config.yaml
model: "multi-label image tagger"
lr: 0.0028
steps: 14900
batch_size: 512
Rows from expert 6 of block 3, named by matrix and row number. Rows with one number belong to one neuron. Each number is 500 + 25 x the weight over the matrix's rms, rounded and kept within 0 to 999. All counts start at 0. Numbers have three digits each.
# up: expert up (model.blocks.3.mlp.up, 16x384x192), inputs 0-191
# down: expert down (model.blocks.3.mlp.down, 16x192x384, transposed), outputs 0-191
up.254:522492506501490507506493502503486500479486471516502503530501452517497500498508499494461512449509549506488453469525501520524502523480505497461475513519523492491479500493533523503499453521499516485549490524518503517508498482443500529497495511498506480494504532501471506503497462484550518506518529516521499464498502505518499496501503512472494508482483514508529458518439504524469455498497501511515506482512527479570497569503508538508430570495471515474479504536496552446457536524487463478515516518507484478447525523471504515482538462522505438499492521484492503451489532501481481493
down.254:499497487502515502483480511509506469471509473520496537500489514498491487545500497485504499510462532496491520469495478509508468545508525420514514469491527508478487512483505482515502488508521516503516495499483487501504539534509494506509515505491461535527473501517491504438499461533490498522497490481487529525495502503520516492477514483545474481510497509470489472503488496511493478474502500546552508509476494534542466487477503516512498486504501517529482518482500474503520504514473503508496488470534488484465568531466533525505466505485488484541515470499509491531521475517538483504
up.255:501476510495494587524487505495515485477497498494490464509503532571494440486491495481498532536530447485480497508497503519470521532558513506518473498513489578487545505570549533506490491504496482508499542505434537519489477485486471502498472484468485517485489486525530495488457476494516469482520511497514470511529481484523477491517459507505469529506495539516497497446511513501569513521508467488465482510503484475554464492503469532482516554488520508501499505467534523513492491487504493487485554505476513466490502521529522509500503507479526507413506494485502506477501448481512478568
down.255:536497498511502444531470499507520501492512491512504466475518484480498516505510499492523506503460513476502540513501503503513507511516503485531460547462494474533483500545516482522478471507506501508507503478465497466541524526513478450468471520505486536458517507513532479501520473525513494495508503569534508486498537478460486471488529475510464494465484487487510523476477456486479543540526498492537545480469506437558488514517499531495489499508529478497482510535522496483511455495503529495506524509495499514514507507518483526514507490555508486510522487500499453517511495494506475493
up.256:505522481527447478469499484475488502502510494533506516505499446527517485502527494500549539539527523470522465497492482485507517479500518497515485521595511442491552492510484556509474512499431479474499515489460485512520493553487485498476495473496510532532525490486495477577458475479500499469487549509481483487489517502474500521485460504462501499531523477504493478473517517531509485478472506475493493510467561500475522533512490483519503533507516470456484512476509505487514497492518497507507503479507515502529525556500482494480454472495490482480445475503473489509506445451483537503
down.256:501535461489527501473461538507509497502486476484432517532507534492491529508502463543490485526516497481503513550536507538511470473493499532487456542490538519537491520459465435486514602468539527520490488496490485521542476500520483485475529493451465481521473488502500505501491506537513512479484492508549505500478504497496490458500499439506498494494523483534488473510482538492485488518506510479534515532493490514556519481487494465494481484553450497515542508497464513507514496513503482454511521500470464490506449503526520518450505505528488525506524504489476528499482536501508504501
up.257:505472484462516484482535503536476503503455491507491553498518476511522489510475530493482543493522499504492512507470504530486498551500541471474468520519487436526501527483518541505478507501524527562517512424476512477499476442460489507484504499509507509469508506494485502490527493531483489483479478490568515502474445523552500518480516480536526464502481514483537483506504544498573514527521469491491477477471552484495474481495510443527489521473509521537519532510492484485486475501473500498479497512480512512498498448520483461498521484484519500510424571496479511451526488530502527502
down.257:462541470487529498458490486555484492499499520478485461485476515492425496521491487461505451514512471487496510499501497483543455523502497505516496455499485553498478536478487434507485495497476499494510502484531509485560494533564514502504480522492472537547496511520526515493496499454568542509549507454480516506495500519478512512523500528527511509504518538536531475504579506481494487487476485525496494504478463455492502496488502502473547518524491507478511491501501532497500546503508495495474514518556492462494503508498489504497474497512518456487497476528518542490471500464521512496
up.258:506513486519464481492496510499461524512478510535501510500566497590485501508508500509459508489504509497478485589506506462494573548499504546483500474489475497470481496489508485484501502487447477543530514488452475516493496488484495505471491504436506507528467518479455484501511539489448521484497533468514475556515495502459487511517482543501470543491559505514544597496506474507438474513475545450460449511503462500481498515515505555495479518531510499508487535446519551533523511498473553498489497473508510497475511501524497503506471491486503499453492519522489502480486471527491492468
down.258:479471536516497492505511510472574515531463531504515491482504477546443504471506504484485507497541486454512526507515493479484498492504528526562444471499488491522500512461487487508512535506489502480490486466488495511499540503496498553474501508460516506485472528519553480485480484459513471494471498465508499483540494510492514478513496503474497524461501491509507461499517481505530488493530549476448532496452517502476508508519484477540458507444513508508498491492488493506497491505528428525517471514516498517495571499467472484498507490494524529485505490535497501511426495508520501491
up.259:489502501497506488510493499505480489503477489493490517499464514513517448555510504477502517472541536508519539480511493503485495595494478503512484503527530517508486523498411531499502520498530490520462470479448509510487471491495505499500497495540491505488503508517499526518474443517491491502503502495502496527510465442500479438498515474529501494464518503506507455492583516527518505497485502535528552502477518485478486529485523519474527528504445521491495518499500490502503474566508481489511469484455508449531517491526471499476543509507513507525466493521524502468525505457496486486
down.259:526501493504510491520457533521487471549501489460496473513495524513488486493516423497485502486519478517543524467481497510478464505519494500524503506496512489510514509479452468508476507461460540537521513502487494510503459530511534454553518467548453496506502499492496510500472471493497460443516502493495465512467510499504507479485526490501468542502531518512512449485532462515549488481512496496500499480507480499503511502491534491492499536455515508508521499513508502513519529507450499500529506496503510506496459499481528500518494498508502470509515532524491473485479495494512499491
up.260:500537494518509509511531498487494472469504494509497492509537476518556490498490519516500533533480489469556496492485518508486533551483535490533502468573479505492501485464462517493537522479470528447510489514505473514537533496519479482480517480495520522476513488476453489520493529471486498508517487505488504517524464478479489487500505494471487454490525520476504518509510515518483544546446463510570459524494492507555539555489508538460533500499518518523467516449524518523494503508505490468555494487475455522502502468495506490496507518484521498476476451484482551451524449485496500498
down.260:497530473504507485546505482502469528493525509447489486531506506471508445485445453492394496504518454482532534482439478497477525516499504467475522538522511544457535507515474504506513504534506496514480524506441529513500531489479555516515462492540514490438537536503481518508477480544471506499518574505508511481493512464550503494512533523482545498506511501509517473505487487509531509488519431521509431431476444501512491533479509571501488508476520487534519568499518493505494534510483500478503549477485508528483440497469505456547511508512462490547539475472472413517522500499475508498
up.261:530519509510498485516531541477488498487521473491490518539499493467560511461476534462469497464470505521552457514490512495524514507490494496512451496520463505475464468543489517516447534486499511528472484510459490504458542487505490494525513523493520489515502562569568479507511489536486496529491497486489525479516569501517537501473474462474500496525456498511455463558471504516491488534494515501521476518478492502521492533472456488492468490508485494526452510511495463502509555479505482458510490499554454535463525471502511493519496505503487502497496543459565497469469466480505500508
down.261:495508478524501518467567489551507482522492542491448510505544529519489495514513475484525482530559457485500494558527472501483497528499543496516424524505474499533513446514476528492515493507500480471491425480549503509575491520450466543517534524505431512478540473468508510504489443487478532487499476520469473494465486477511489471512475482480503487520472502525481501509505468490573489544469494498508486482519523485500528497501478520509532469487547547559518520519498491498486507509509495510544494504510492481536484498462487494514520529478473458523468501546484517489490550457510499478
up.262:475514505471507518495554482518504481522430497452496503496460496571520514439462565454490495506524497522453530504496496480525497464531492487525533464505481507484494498468494466485504464494526472554533520542492500486521443484504496513501510490501487506553505541498508492503515528472470496495506486505498501534542526493479498497490491496498458520498505528455503481517525500506475501478503493496494501487493477505498476519539493528452535537470544473517471520481475494491509555520494478494499494477517485496495464496536490473529486506514504507475488564458499496500521512474494495532
down.262:464496500496544509497524506466499517473468486488478516503514515499508504499453495484507503473535543513493519472507477503477449503501547509507493503505501494519510539503522521508449483506515485488468497482500521457554510472480475500510514543492520483460473520499486484536525453504491479521469474546497503464499507474496496459511485448505508436531487509491500505446457484528539491499465487571539456508494516436497514492505496537451505500484439506502497500491500478498476498492492505498510502500525511457556479494552511457504496442545485510562498459493490500459530515454507492503
up.263:485499492530502488511505469498484473514416501502480480526503474488505498465482509497509494481507530478516472516485527458485495536507481498537513526494515501527452496457473455498509518503501537505495538494500518501508488470553478538515509464479483491554466510510502463520509463510489497493482519542533486464452546509503504517451478496505495539509502500456537549504509447510498561491512523511451492519478451487485447553488460498465536542472522481492465500479487468533480491537520501507511523458513495478484488501537478514555477480513508496516498493483500499477543504469494513465
down.263:468513512451483504495492465450499486495518492483498458490497484491457499507416507532528514508524542520459493478481502506518470522511474504542490498491470498522526503510542491482495488482507529502527521493471525515544466497446460488509507510498499512417471463464498467481473503506476541510490523546478531498473531526504468573494526480490452469486509519521520487467469503493495485508516509513532504457563462485492495505500493503514498513491479520528492531499510473511468510483491525498491491486477499519488523480494478508462473495549530508535522490501507494506503481475540491484
up.264:511550501526494451499492555485511467497529509517503501483556472516521520508508504512494511524498535482531547497493493508473568496503538486535474512512504492497469509507528463441494489503497522453468492471417511500544507490536479500510522482511515522513462496497491526474502544472487502503511499460548487449483490504480428482496424518494496504495498496513467490494476512541466515501543516545472473484519478487502498548447503449522508524530512484494507526512470492489536518467506546509461488539506456529484495483505484490457534494516490531460498512524467495474450518498445558520
down.264:512492520475497484454513488465498546535505472508441505528473433539500495458503542478493516537539540530497470503497541501509497498537484490529498517452494520505469496516463485507503457499471518561530511501500529531464512517496520522511515538461449492525518500507468469498520466525525562452501510488527524527519546479502468461455499484437474475469520508530534585496500508498545484585461515492501500474536518453477478467517558480508519531476492477532484512492463482552497546521507478477509552492503500528564529492525532460489516494500473467498514509514491497519488526498481511472
up.265:478534502492547493522508532491503511526528510490522479473527490497521505502501464494575532514495539516476523495490454514461554495510473500504469515494491488436453471457452485477487474487541496533470493499535524479504482531531501457511504513531498480491446532493469509513530521515507445500516489474456512503538515500530535473477496494501485526474552487504518486508500476499498492523531541476552489476492498488458488508501547501537476525522511503471498483487521512543510552524510513450459505489523506469489493516488484531522471484514481538498506501512497506464442458477495541493
down.265:466548489509484513487516484488496502497505506549482463531460459513469496526497495470420487497482540502485506526507517445492519490447466486483462501498513504479473495490526433522519490490498509489467483467485504503492469472538507507521501503506490486495495548530515445500551520481539488462498515472509509477501518500507536557525511522486539494522467559498511518480496530475527538497496496540520485511518466438481500518533518543484507508510513531516493491522459479501477526497534518510570553504468511555499485535500512515488497570507496506444486499508525556493500486512494489509
up.266:517509516469550527470526517501491512521490445497469557502490524481579495511499478459494508515513466459508536534500457493480460550503524521484483529474467529533501481492510523506481495501495531491497523473483505501500500499489504551507533495498525517447473478516506502501493476516523485482509488538503492561511516503482545508503536464477515492499474497520510484475470502526543518483510502493453454484509493537491502496504478472525500502506491516489508488502511527505517550496529520475529562455490529511473513495482480522493534507489500483463517455492476489515525478418509506509
down.266:478502498509487487480469479496517521512497486462509499487481510505486520535519510475509508483505452498471508473461512498530499527507521476486500538476502500538466497492476522492497492473548460499497489459553535503567556489461477462481466469492480550499498500518480513469522492507466496501511508436486524525455483525477505451488531507453513466516486478490512451524471490504490503548465517539485470475468519500534499484553522537499503490490560476530520563458512536471525480503518529524476503553478485558487512512500564506543505540479500495505547534523490519525500474505445460476
up.267:468516538492542496523499485480498513540460475496499467461518560510524459493486510537472514485487529512573410487500491500462504532523499523515549472573535509493516484502497492506481519526518469501471517502523496508466499490489433475527520489408489490511544455501514482508525546541509490518482537508482500489443498482516564502474493465505459525444470554508476551450500471478516490501472497501521488545467478503469501482472477465485515509488515519526507513473557497515478533501513486501492494503527543455483503538544515495492489487519481522422524526527512541497520496497501499497
down.267:486483514481487480535519503484555492501545498510492487512478503523492479521488536486512466471509457473481489521552497521477508415497503485515478494492484476500524502521493492453496525477505486563477528523502492504482505523494524454521488483510561491440534479496463521471540497490473501496493518490505470522490493516491473483529480478466514493486500513502527477495495465488508503527502504563489514511528471511488521479517493468474458495531530512506501494465488507498501495500525509539504466494456491461542510432498538511486512500506504494500462527466487497473511500481493507505
up.268:484470471517495485501529544508525501479512492500550502513535499530507496472473536438525499494526544464528504522510463528479543485539497553493530517499470488509454518508457479500519494500529473494503487546516525455511462488506521456528513481501458510534446507542459528484531497447458469511481473512497517497514521491487479458499511512511522484488456493508486492494529502539490499500472507515453496478513479510495469543472487460518507508526538476542477505543513483506498521499478488530531485492471482537514509483532507484493503523520495525484520484491573518491520484538497570519
down.268:520484496467487485469456501484534497505474455490485501493521492517524536522447480484448498527543549478499499502507462522506498507490532460526507485505533516474512497469513524500517459487511498472452503496514510513504489504502504527481466547493535474502465492509497484488504483497478499505486519492488512465529505481520491451481495478514497454500475480497498570496478488492548528514437433538504493500486476513488516511525462504491548501464496483555520470489473504491517516490504477498501507498545503502530487522511482511491499496555460531514510494525499490498508543514480524497
up.269:500520501547505484529496477529498493508548508485477516505510523487456480496500529499513464500504455508518498493527488496446474524477503519527521519524482506497469474423547489517483486487481507514529525501494466506459454482466520493490516486504500467511508531502525467488477434509497550508489518565518499516544518501498485509489451540417510516486509467495467438485448458500479558505509485462504522524471515519498520506499519490496514466521521514505522484483524500547580469526538490524492499512508546479557460517516451473486502502471487469514498473498488491440547500493484510489
down.269:522516529439510548473515467556505520481517506480503493460536490507511477461539453498576503531503487511483467493510455490498477527476486486499514488548500511557517513529480481505495545493510548502531504508520505511537486512485472522491516490477473504501501493515513492458509488479494511506521493509496482500467534508486479555475500504532502488517513521497488460450528529551473507478517539528506536478548508535497463494444502478490474530497520487536464503486455491515454511517519531469507499484469479519514498542498503500511517484490519545467546538524541564485503481490531472499
up.270:482488477507502495471518501518507485514456493498471502493483475530505485497484502472505486479495553506459517481501497479470512504511502513522500495468488500482494460523480497495514470507505498493494507520494503467517470517471515541494471506508519514469433525474511524500512465503475495526513507510492504479477507500468496544480501526502490564501533466522521496537500498509500517490491502506434515511523493515544477515474492490507499518505493444494500506492509514510501500496503489500517530474515528486448508503533505477482490491481508525498486468468502519474503526480506509514
down.270:506466494495481498515488507524468467465462533490484498487501489496423475514523501514493498512490498486495471461523509547516468499518514502484499496515469494536494539495467504476520533531549524474531487486483525478533495515467503493479525530540481537500507492499507498493489499518503464486490500519527509488483513528534518500458508479524490469449513536505503449496507520524451492493509503448525487503483523511488469439527489500482501509507498512581503510471514536494493488482497503517504502520462465461450469501465496513491465498514502479472536503497471485475514510482530491519