python train.py --arch="vit" --crop_scale_min=0.5 --translate=0.12 --norm="layernorm" --activation="gelu" --head_dim=32 --fused_qkv=true --bias="all" --slots_per_expert=2 --layers=6 --precondition_frequency=25 --max_precond_dim=1024 --steps=14900 --lr_schedule="wsd" --decay_fraction=0.3
Rows from block 3, named by matrix and row number. Rows with one number belong to one attention dimension. Each number is 128 + 24 x the weight over its row's rms, rounded and kept within 0 to 255. All counts start at 0. Numbers have three digits each. After the name is the row's rms in percent of the matrix's.
# v: attention query, key and value (stacked) (model.blocks.3.attn.qkv.weight, 576x192, the v third), inputs 0-191
# proj: attention output (model.blocks.3.attn.proj.weight, 192x192, transposed), outputs 0-191
v.136 083:152133149122172144125180127151159104140128117156158127143133130144101137125143123136144153095103120166154139117137146105123137145122196117107127121109171146127095126108138122120104174176138095125093123118114124130169118113131160113148100127132114103135127089083137177100162119190123115103129078118131139131142077086124170135115103180127152089118113129157132087174153112127100112129151146139177121114106158153139127126142104128150168125152114122139117165170142136135099121142127136131120078135153098146147091096164154149096104142106132153105113173144128127149064104120132144134
proj.136 095:117112103115115161088126137109177135182111149086118138073112113145144186139132151104118151138131133100118136127142114172112126107137144128127138120120108115161145155114100133108192128128153145150140123128094110138128121123112066114102085110133131164142159146095119159128115107108124113133116136116105122095085040190163160108152138096136115111122114108118117126124125177157130112155099114123109126125160111111126138117137134106132058124126141107142138163154146068169125123095113124116118081134134141078128127100122104086115133140085100098138141125085132130128121127126144154126
v.137 091:103124132112134126178157114099088104160145121122154129141107140146124126123125181090124126109174134127109124116135157156128151138133113118131145164149180103141129143121119100087130130138119137128180125171126112165152135158115164142121115099150128148170116118097084128102089131100130160125133121128124167131128070110068149134124090134155131155094109101040091141146126129122099121132097153066145133133113109159113137120152160159157130159092122099149133128134115114122140144134159191173130118083144120132145149120168134119158164131124119126109142142167115120120161130167140111141
proj.137 095:134135121124154150146074139169137185158114130105167098117148135149121154108119134115121116142137131147122155130108126142127140121149134122126127133125134130123115091108141145096121130119077101117116157127118169088128116102183152115149126130053128127125151132114164123112135128149165098170113138131091125145115179158111134149130099143161120172095125128143092130089126133131160139132149067114127090103210114119135072125097166105138100125158125126146095131150109141196130127135115115130123159162122217143137136169126136120151121122123129140122130124112123137103125091090146147132
v.138 083:144128148128187106082125161137137155137146110105119145162167117147119133141150106128154171139119113121093147137114177122123163151156139117126134144080131112117112129119187117115135126139132137143096121112126128112151145156118130110134115096122127119124062169086134108099156120091079107140114124130113155130165122134115112158116155099100125148181150110145076121162114089133108140179140102156134130108140109156131101132137103145135135117202136182160118173135142132065130170122147105118123134083104113127100127125067072139122093119110149139106126124152153127112137136117140144110
proj.138 096:145104145082113122099125159124184140130127141097068079125100137142125117131121134149147130131151146126114157122147123179117104119116166137136127129141131130138170107110103134085103145094142130126098131133119104143138125111097092148099121139145132183152134129122118146102120150137100122085126152134133097134090098174144146119140173055143154118130136140071105127161150189127130119127131140142131118137127133170133177144153146130148123159110135112151101153123123112145163111148142101132124173112163127136125107091138061103161142085147122081127152185118140120160086127149159150128
v.139 148:073095116113124105122101141080130131149069133138133185130186078048119173101158123161168110132134121148135120187140104154120157120113091143117144173124102156112124132102149118137114121148165173179136130088097087110135128131098128126129128168108141122130150110136108160114140139179108151166152124136107136169131110112116144140125156131136123176121116124128107095093113092126091198124132125156101102128160116121132158118130120155138097119111104125144135117148126091098123159116082159153143121118135130135156149148120132130162125110146125133120143108122127110096118139128136127149
proj.139 125:133125072108093131072124143107121090127124130125135123136125123173150094130142138163136133119121155124060122118131155160129148139103149126150160128156135130129171121127120148113117128116140159115153166192147108167127133132110132121086073105164097131134118112088118123119139128115054132114182149140181141074154067128127124118170193173129144134111139155165102138089131168133129121110149205107127117100114108158129129147115132128127102138148126083129096132143163088111114123107120138118116131104149084119147139140158128118119103120127138127110121123127141126139132125145134148128
v.140 093:126151120104135107160080180093168153150132160155084122152154132093109118111112152105124107117123129142131142113126126085125127139138147116094101125122127118119128089135136107168126145164137091119205158109162146116106130102153104113088122133129127144146129146163118132187127146145220119115134127121145134095147129126132146135206176089117143097145141156137086113103128110162108126119133121132119152125131130116126113111073164092118135134098121120093177095122169134113139104101146126129135142155097124135131110121124133093134130132163143120135171081096136126131100137127124106168
proj.140 091:132142136120179128113129113150105112163116162153142130083128147146148139142145148103112147133113127126120150140164129081103171127158189134125132187129121124119071158141129141164138127124111139140128162116110093157149132126150136129161124127064133169144145168147132133180089136132137173159082132113161124100069134139129173126095158127126122150141125126113164141125127159137136132152128083164135109105117155127106230120134135099098109116137151144128182117115149094168180127118131116149125144163157165124134133153107122093132128138106129134137133107128129124104147114133116149138
v.141 129:134146125085111132135145134168133151111138127124143145109157106098139131078130164139123081109122150150121159121136131100129153098125125151098097107127105098108181118133108169154096130110131107137133131131119119130138120148137113182131126133130155125155083112154152158151126131130099128107115107098140118108104132133107113063129158180151064126091122140119136068133152095098087106138173118149136133062094093124169140150113122119126109121101129121149148141131130136182133100106132138127162126151135123181114165163104137119139060124124133148090136104093147155104154169144136123154
proj.141 113:134106040138112113121157075114160137128116100160140136106112150166130098126156109153143131173144123121140076134134118140122117116126164149143140130144115157139130129108070129110159112112123105128187116141076136120122125104127121117131154139089120145116126142115112140164115137139123159164115182132127119102103146144148082132135096114119128124155163146121129132125115131131128129094095141108134126123099111158140121121149194176126144131115132120121144129106101158128183115089159172193105152121133134104109087118123136124167132140148092097145126086213113108151129104100128119129
v.142 093:118115104119115131121145174136123123131129109109151117077137134112147124119127154135165131123168118136125132145095117149132094134103135151120146163128134131114072117158067146104126160153124119140153113125056137139117119095120143155137120160122120132124086105082114173080089130085083121085151058128150161181185161086143139143151171125090101127137128162131138135133110090131152132101091108124125109137110171092111127121124130109146123119147147114129131115131128085120124117096128138128128141137113146142156158180161120134109086123128159132109136131130144133113161120076091111083
proj.142 098:123144132134052104142157105110130126103120125125106111180128125137107117116088113153126160141133135132149142130101117180142112130120066152134108134114119111111172139134125121155119115120144128138133093116151132103131143128120129118048103113176123108105068070065094107065135128111141128157119107131142079160167125122131121102143123138086131111128149096109135111145114124101117121133134159127127160136103105144145089128101096139088130137129097126091122144121127158076085130096129135088117125118120091129102126107150131161077117154148085139119151131087114130133108159117120091133
v.143 080:127130158115089122153111152127122114114140133103117126110097181142141110134090132161094095133132118181068090145147119134128128140111106116124138148146182128122159139109124136106130152093066156135137154150157136121120125088171101120147101117106119102143148131141078115165112134130103118125163127124097187115125084192149125110140107117167112134122138114160131127106107122127159122147127105134120149150162094156126162100109134170083164133128136128146074159119138133124172136126133122151145140087166153103123121156181125092140141124067125133076125128149125120136152169143103144114
proj.143 093:094158114137137154137125113132110115112114135133160092120144127132093129123126129096127126143119121145154102116114135104160121114144130102136108115120154130110128139069137112137158108166136118141129067095139135117137129119151141117143174133051141094107127131144133186120142127153167174139091107134116129151156165086093059128093045137153127131135144120187135125125113095162108139086143098134119102122142128066126127126121116126078141126131133165112119138136116137126076155116130146131139131163115128105115145131117178182110112159118111172146149145105128132104135107099095092133
v.144 119:178151109114135136058138134136132103147121123122142139101135125158152143132128117147123098127134131076135119136122098093120137137129138120088168157129130140107107156120122125133140138129130128098139149128106130153117125130125134042119141102116136138092146136144142132096156099119189127135157165129127127139109137136136179103108149125102123196120139155143182150095108085090137120121111107170190080095126086111130156102165148137140143166158145119069111115123136150125088140122185155123129088134102140096110131143085154117127143150123121149101141105113115165106131146087110119105
proj.144 126:157087157155145123130119089136121124118129182170113124145136154135126143131150130139137149149130122078175126129097090082136080138135104154118069145146180123113073128132154123107111122111152129123094115165142113098115124122127133139150163133136130161160102165153162140136127133116126159139128116146168075103116168122159180126111133081133144092159128087126143115122132137166134129130140169143123122131090140124093142134131092126125125122079137124110122112154143095089221124138111131110131091128096123157089133101098102141182126109112128099149118127115152118135131108123115124166
v.145 094:114109123098140147182108141106105117128125114091125160122123123129157184137150102129156153095089157127142141119113140125121141105146087117131151127134089120130125157125121134137200118129118121130123128110129159148123127088130142131129166134116135125105143094143125141129118080128105153165124170128095116116120123124118122117152077103104124135098102128125151151149134143102133160121116119153112103129240116107132120140127099124184098143130145142124089091136108116133162113086082160158130108161159083107126080151100113167135127143134131153116118141092122132101183151142190122153
proj.145 100:152094066124123103134117123120113131089136091128097132134116142137121120112121094142160085097132109125126108113106131157129115141113073136142119126145134139095127091101128127126097130111087118123122167174162132130111131124109142131157101126142124151138131137107137106126165139130124144129187099132148113097168164109134119137157123150114140099109136137125118123115160131097121123073159183121142127106097116121110125162144123174107169102116119082116055093144158120042154161134128138184108101115103093134159132117150109127158120102191136148109113194137126125140120130129139130133
v.146 135:159110123195123137127134111166139128112111086145146158132142102118100134115126156119118141130107190130111138143134151129122110118126118149153124052156118103127131124111138129084176109138131144085115112135113137109146132119135162127129102111186111137127117133159156087118122134128097121101131110137154142151108119089118194133122129079138130117128128123132107156156127170127131092106142134166134122171074128127116068125114126117152119122198143115136118126121113122119170215143122110081124160139143121183146176121133131138134111093134132141135165132160130123116142140157118133079
proj.146 125:141149212141140108116163180150132177113139152133139157118114117126132170122128113100126138135148111119135143106127123123140145144140121129121136122143118131147157106139157132129112124148089145123087147112141116128119137162152132129138135145107147093130127182133178113121104114148115158117123133139111126151174128120124178118125089134129129110156119126109165137129122090083130142126143155097120137187147155119151091136165126137151163131149112127132151112131053163171122132133042145093131137111160133134143074043129117168141145125125128121128124133196124145124084139132105126128
v.147 083:112136129112075119122128184136083147139153113120147137097122126154135141121133108100120121092159112140122124133148148156132121113116100098109120108136136100098074127124101117120183135126142120140115139090124116133095122111092096129131144131134143111126113072128111146120136156138138163108145134141100102073118171099126145142122116078067119101138161121117183139109153131107109122109132143109140160123150142130118141148184138120154114149093140156125142145134116107121153153137090218180124118137112080144128090127113134164142128128054123079187137106138115124122144131136158139154
proj.147 084:149089123121115141116131136142144148104138125082124152124121161121140103103127110084133132190123148119135181121145127127110138120098176150105117190115116128085144140149159128111086136102066100118092156118138128108127109101150165132165127130146115130136127147066123140109120148186121135100114106109102102102174134129116152148134129154129132130137159117103110134068144113109148116100114072092142159124148130122127128120120154138117167098117093158134140074152102157143168151145171106158109135146113130188127124103119102108122132056108122113116116169108128133118137125135143128163
v.148 086:098120134101103171147109146138069137150116152133140105122132121144111111144088136118127083107162113126126156113112123105128100119129121145129139101156062136140132129125133144104173120168114149110190091127115088124151117126116111164125155145150122108120128107149131168144112132100091174139138123129139126118118127127072144141100056119156132136122120090129131127114084149146127156159088127083128186136120125114130172145107132149134120135130133124083092135137084120126189175151132142123146161106136130130067134133135147164148161113126140109128096077168125124129164110137075137122
proj.148 087:121143125131143125164154108133098104133131039138130125130189136128133054131102109143121124127115143130128132111123113106137137138105116122142123151140100144119130138143125118121089135205122089128145105131195149144125132188130162131096149127120119025128131095129134130095130121121131110123153127148132165165124198136136129134092160172128163154112131179109107127121131122123129129124131115123141126110137127174154099148114147140118121129131120132131111133139122127088114164143150134120129136147090088171156147168152153172136100100129163163146122153119126134122138149102159114126
v.149 098:162130140150132066117128117130130153161138131136177131118140112154142138110098128108150075111079152166124155128125146145127157125151138104115138111101089124087117120142120111099100126110148160143161106165150118086127133128123119131122156107124128098125140149134131110120130125139107118140103095152123118094109157138117095124083113132135127122113121151143147140120111050132138117145165137152118059111154119140135095122123057110119111128121135133130162151170132140143051172141152106116124119176100119145120078146125117103208158126107100115110112139152130134134105115108174151163
proj.149 085:169096142118131119150115114125126181135129172123123118121097151115137123133140116164150140140137130106107124127136100145125092142160125123138129145128099152078133121139118123170139139121096107130102130125127127166137123075123118148149101135124146146141149148160148109137114150119128123106163129127118117131107152102104102137132158121052129098095113105125153128129116097114143135118135136124129130152087132180111186146172119121148130119111138150133124053123093064117106146113183073133126143113169140110144125062157107076166128087152145109132140141159152128146072128171114183128
v.150 110:123138149116131140119112133153132102057127188107127085123067162137137129148093075140174114122132140140112102106153156126126088127098138108129123150128098127131115120128140126130175125136132128106112150150133130150121118115153120136111119157094125117132080107126170125207117108117082122138159089135097090111108128149134125130124124117158116136155116126160097150142143158111206162144129109107163128076152144123190118085112124141140116124116137132165142112122083130157118125106109104134129138152139125109128143139122134117117092090176108164098120082150155108122150156144098149102
proj.150 117:134115114111123127126129118123159136082127113096060071132134100130090175124095144130133085123108115142129135128071153167152113117168091126139129109140146110104140131103107117134157130138136137149095142125151145149165154126115099140141133121127129127111130099120139108127154127121140138128169094126127090115133118132116066105130076105112127091110127123085140111143136166088101127064143128133124133139105123115107126162149124122113169132131132135117120123128123121127089156140158144193128168131127059098142123162121110130130136138176129202107137200067111136132112132116105111130
v.151 116:138149152153164140119124119148121155125113112108159180142147119099118100110159172122130108142130132089151089136159071112127175129055074113131142140115132100115138136129114118178180129097132137124147141131126142136166121143138127114126185099143132126115122148153128170097151110134117135138122164112121116148109142121136160135122139125147123169123128113091162132160115136132128147115122104145163130119114135129152118092127143081179130122092094129122109099062157131103181106066121149152137136104137155201136160150120150109129154143175127140114163179140134146135139128106131125146
proj.151 109:167099149127153132094109114089134134139110202101173144101102122175160138124129170205136140172141128139138134132120107127135093135135150141127123098148144127139150115138134141095148115112127155120129170160109129144116134102125118113128080130144117151160115154099125120173103129087078120178140151134134096132128103161145164121131106125125096137130094133154142128107128131177136129134142204124115083129117110171115120130129130097166133146134143130143092163122133102157146123096078120099103127120111126128108130107162113129219126108135131143139104116113136129144106096122162153144
v.152 088:180131114131137097150145151132121163201134111163120123087138155114114148136110160150134128139161178117117142144118097147136143119148151117115132127135077136107083051101120147077113134152133121121174149111148062134115120172144105139108111091130131152137141099103114105131129123192124147149098116117084132122118100131114183139127073111121130141127178151129145110139113115100134139129164136122159134141135133126127131124153123143125109130093130135135110109149085130109086133154096132127141123103153057091135131141140157122135119113182105093159120106121121127122106155143083139129
proj.152 083:155126148137167143122127144158101096136122124138174134137139129129125195109125103116119155173129152123126144102131144111131122116131176115133123098152121140145173100104144122110161116127126089134146137089128106098149125109155120128171129133108130109156157165144154158107137125157126204113091135135152159101172145153120144117087100111157134152155155103161114126097126122163126120126133181110101098136139122161155066133153147090098117139098133148153124137134079150162123135087132132152123140142135155186139095132155113143112158092122091156138128205099138129123113097111150113120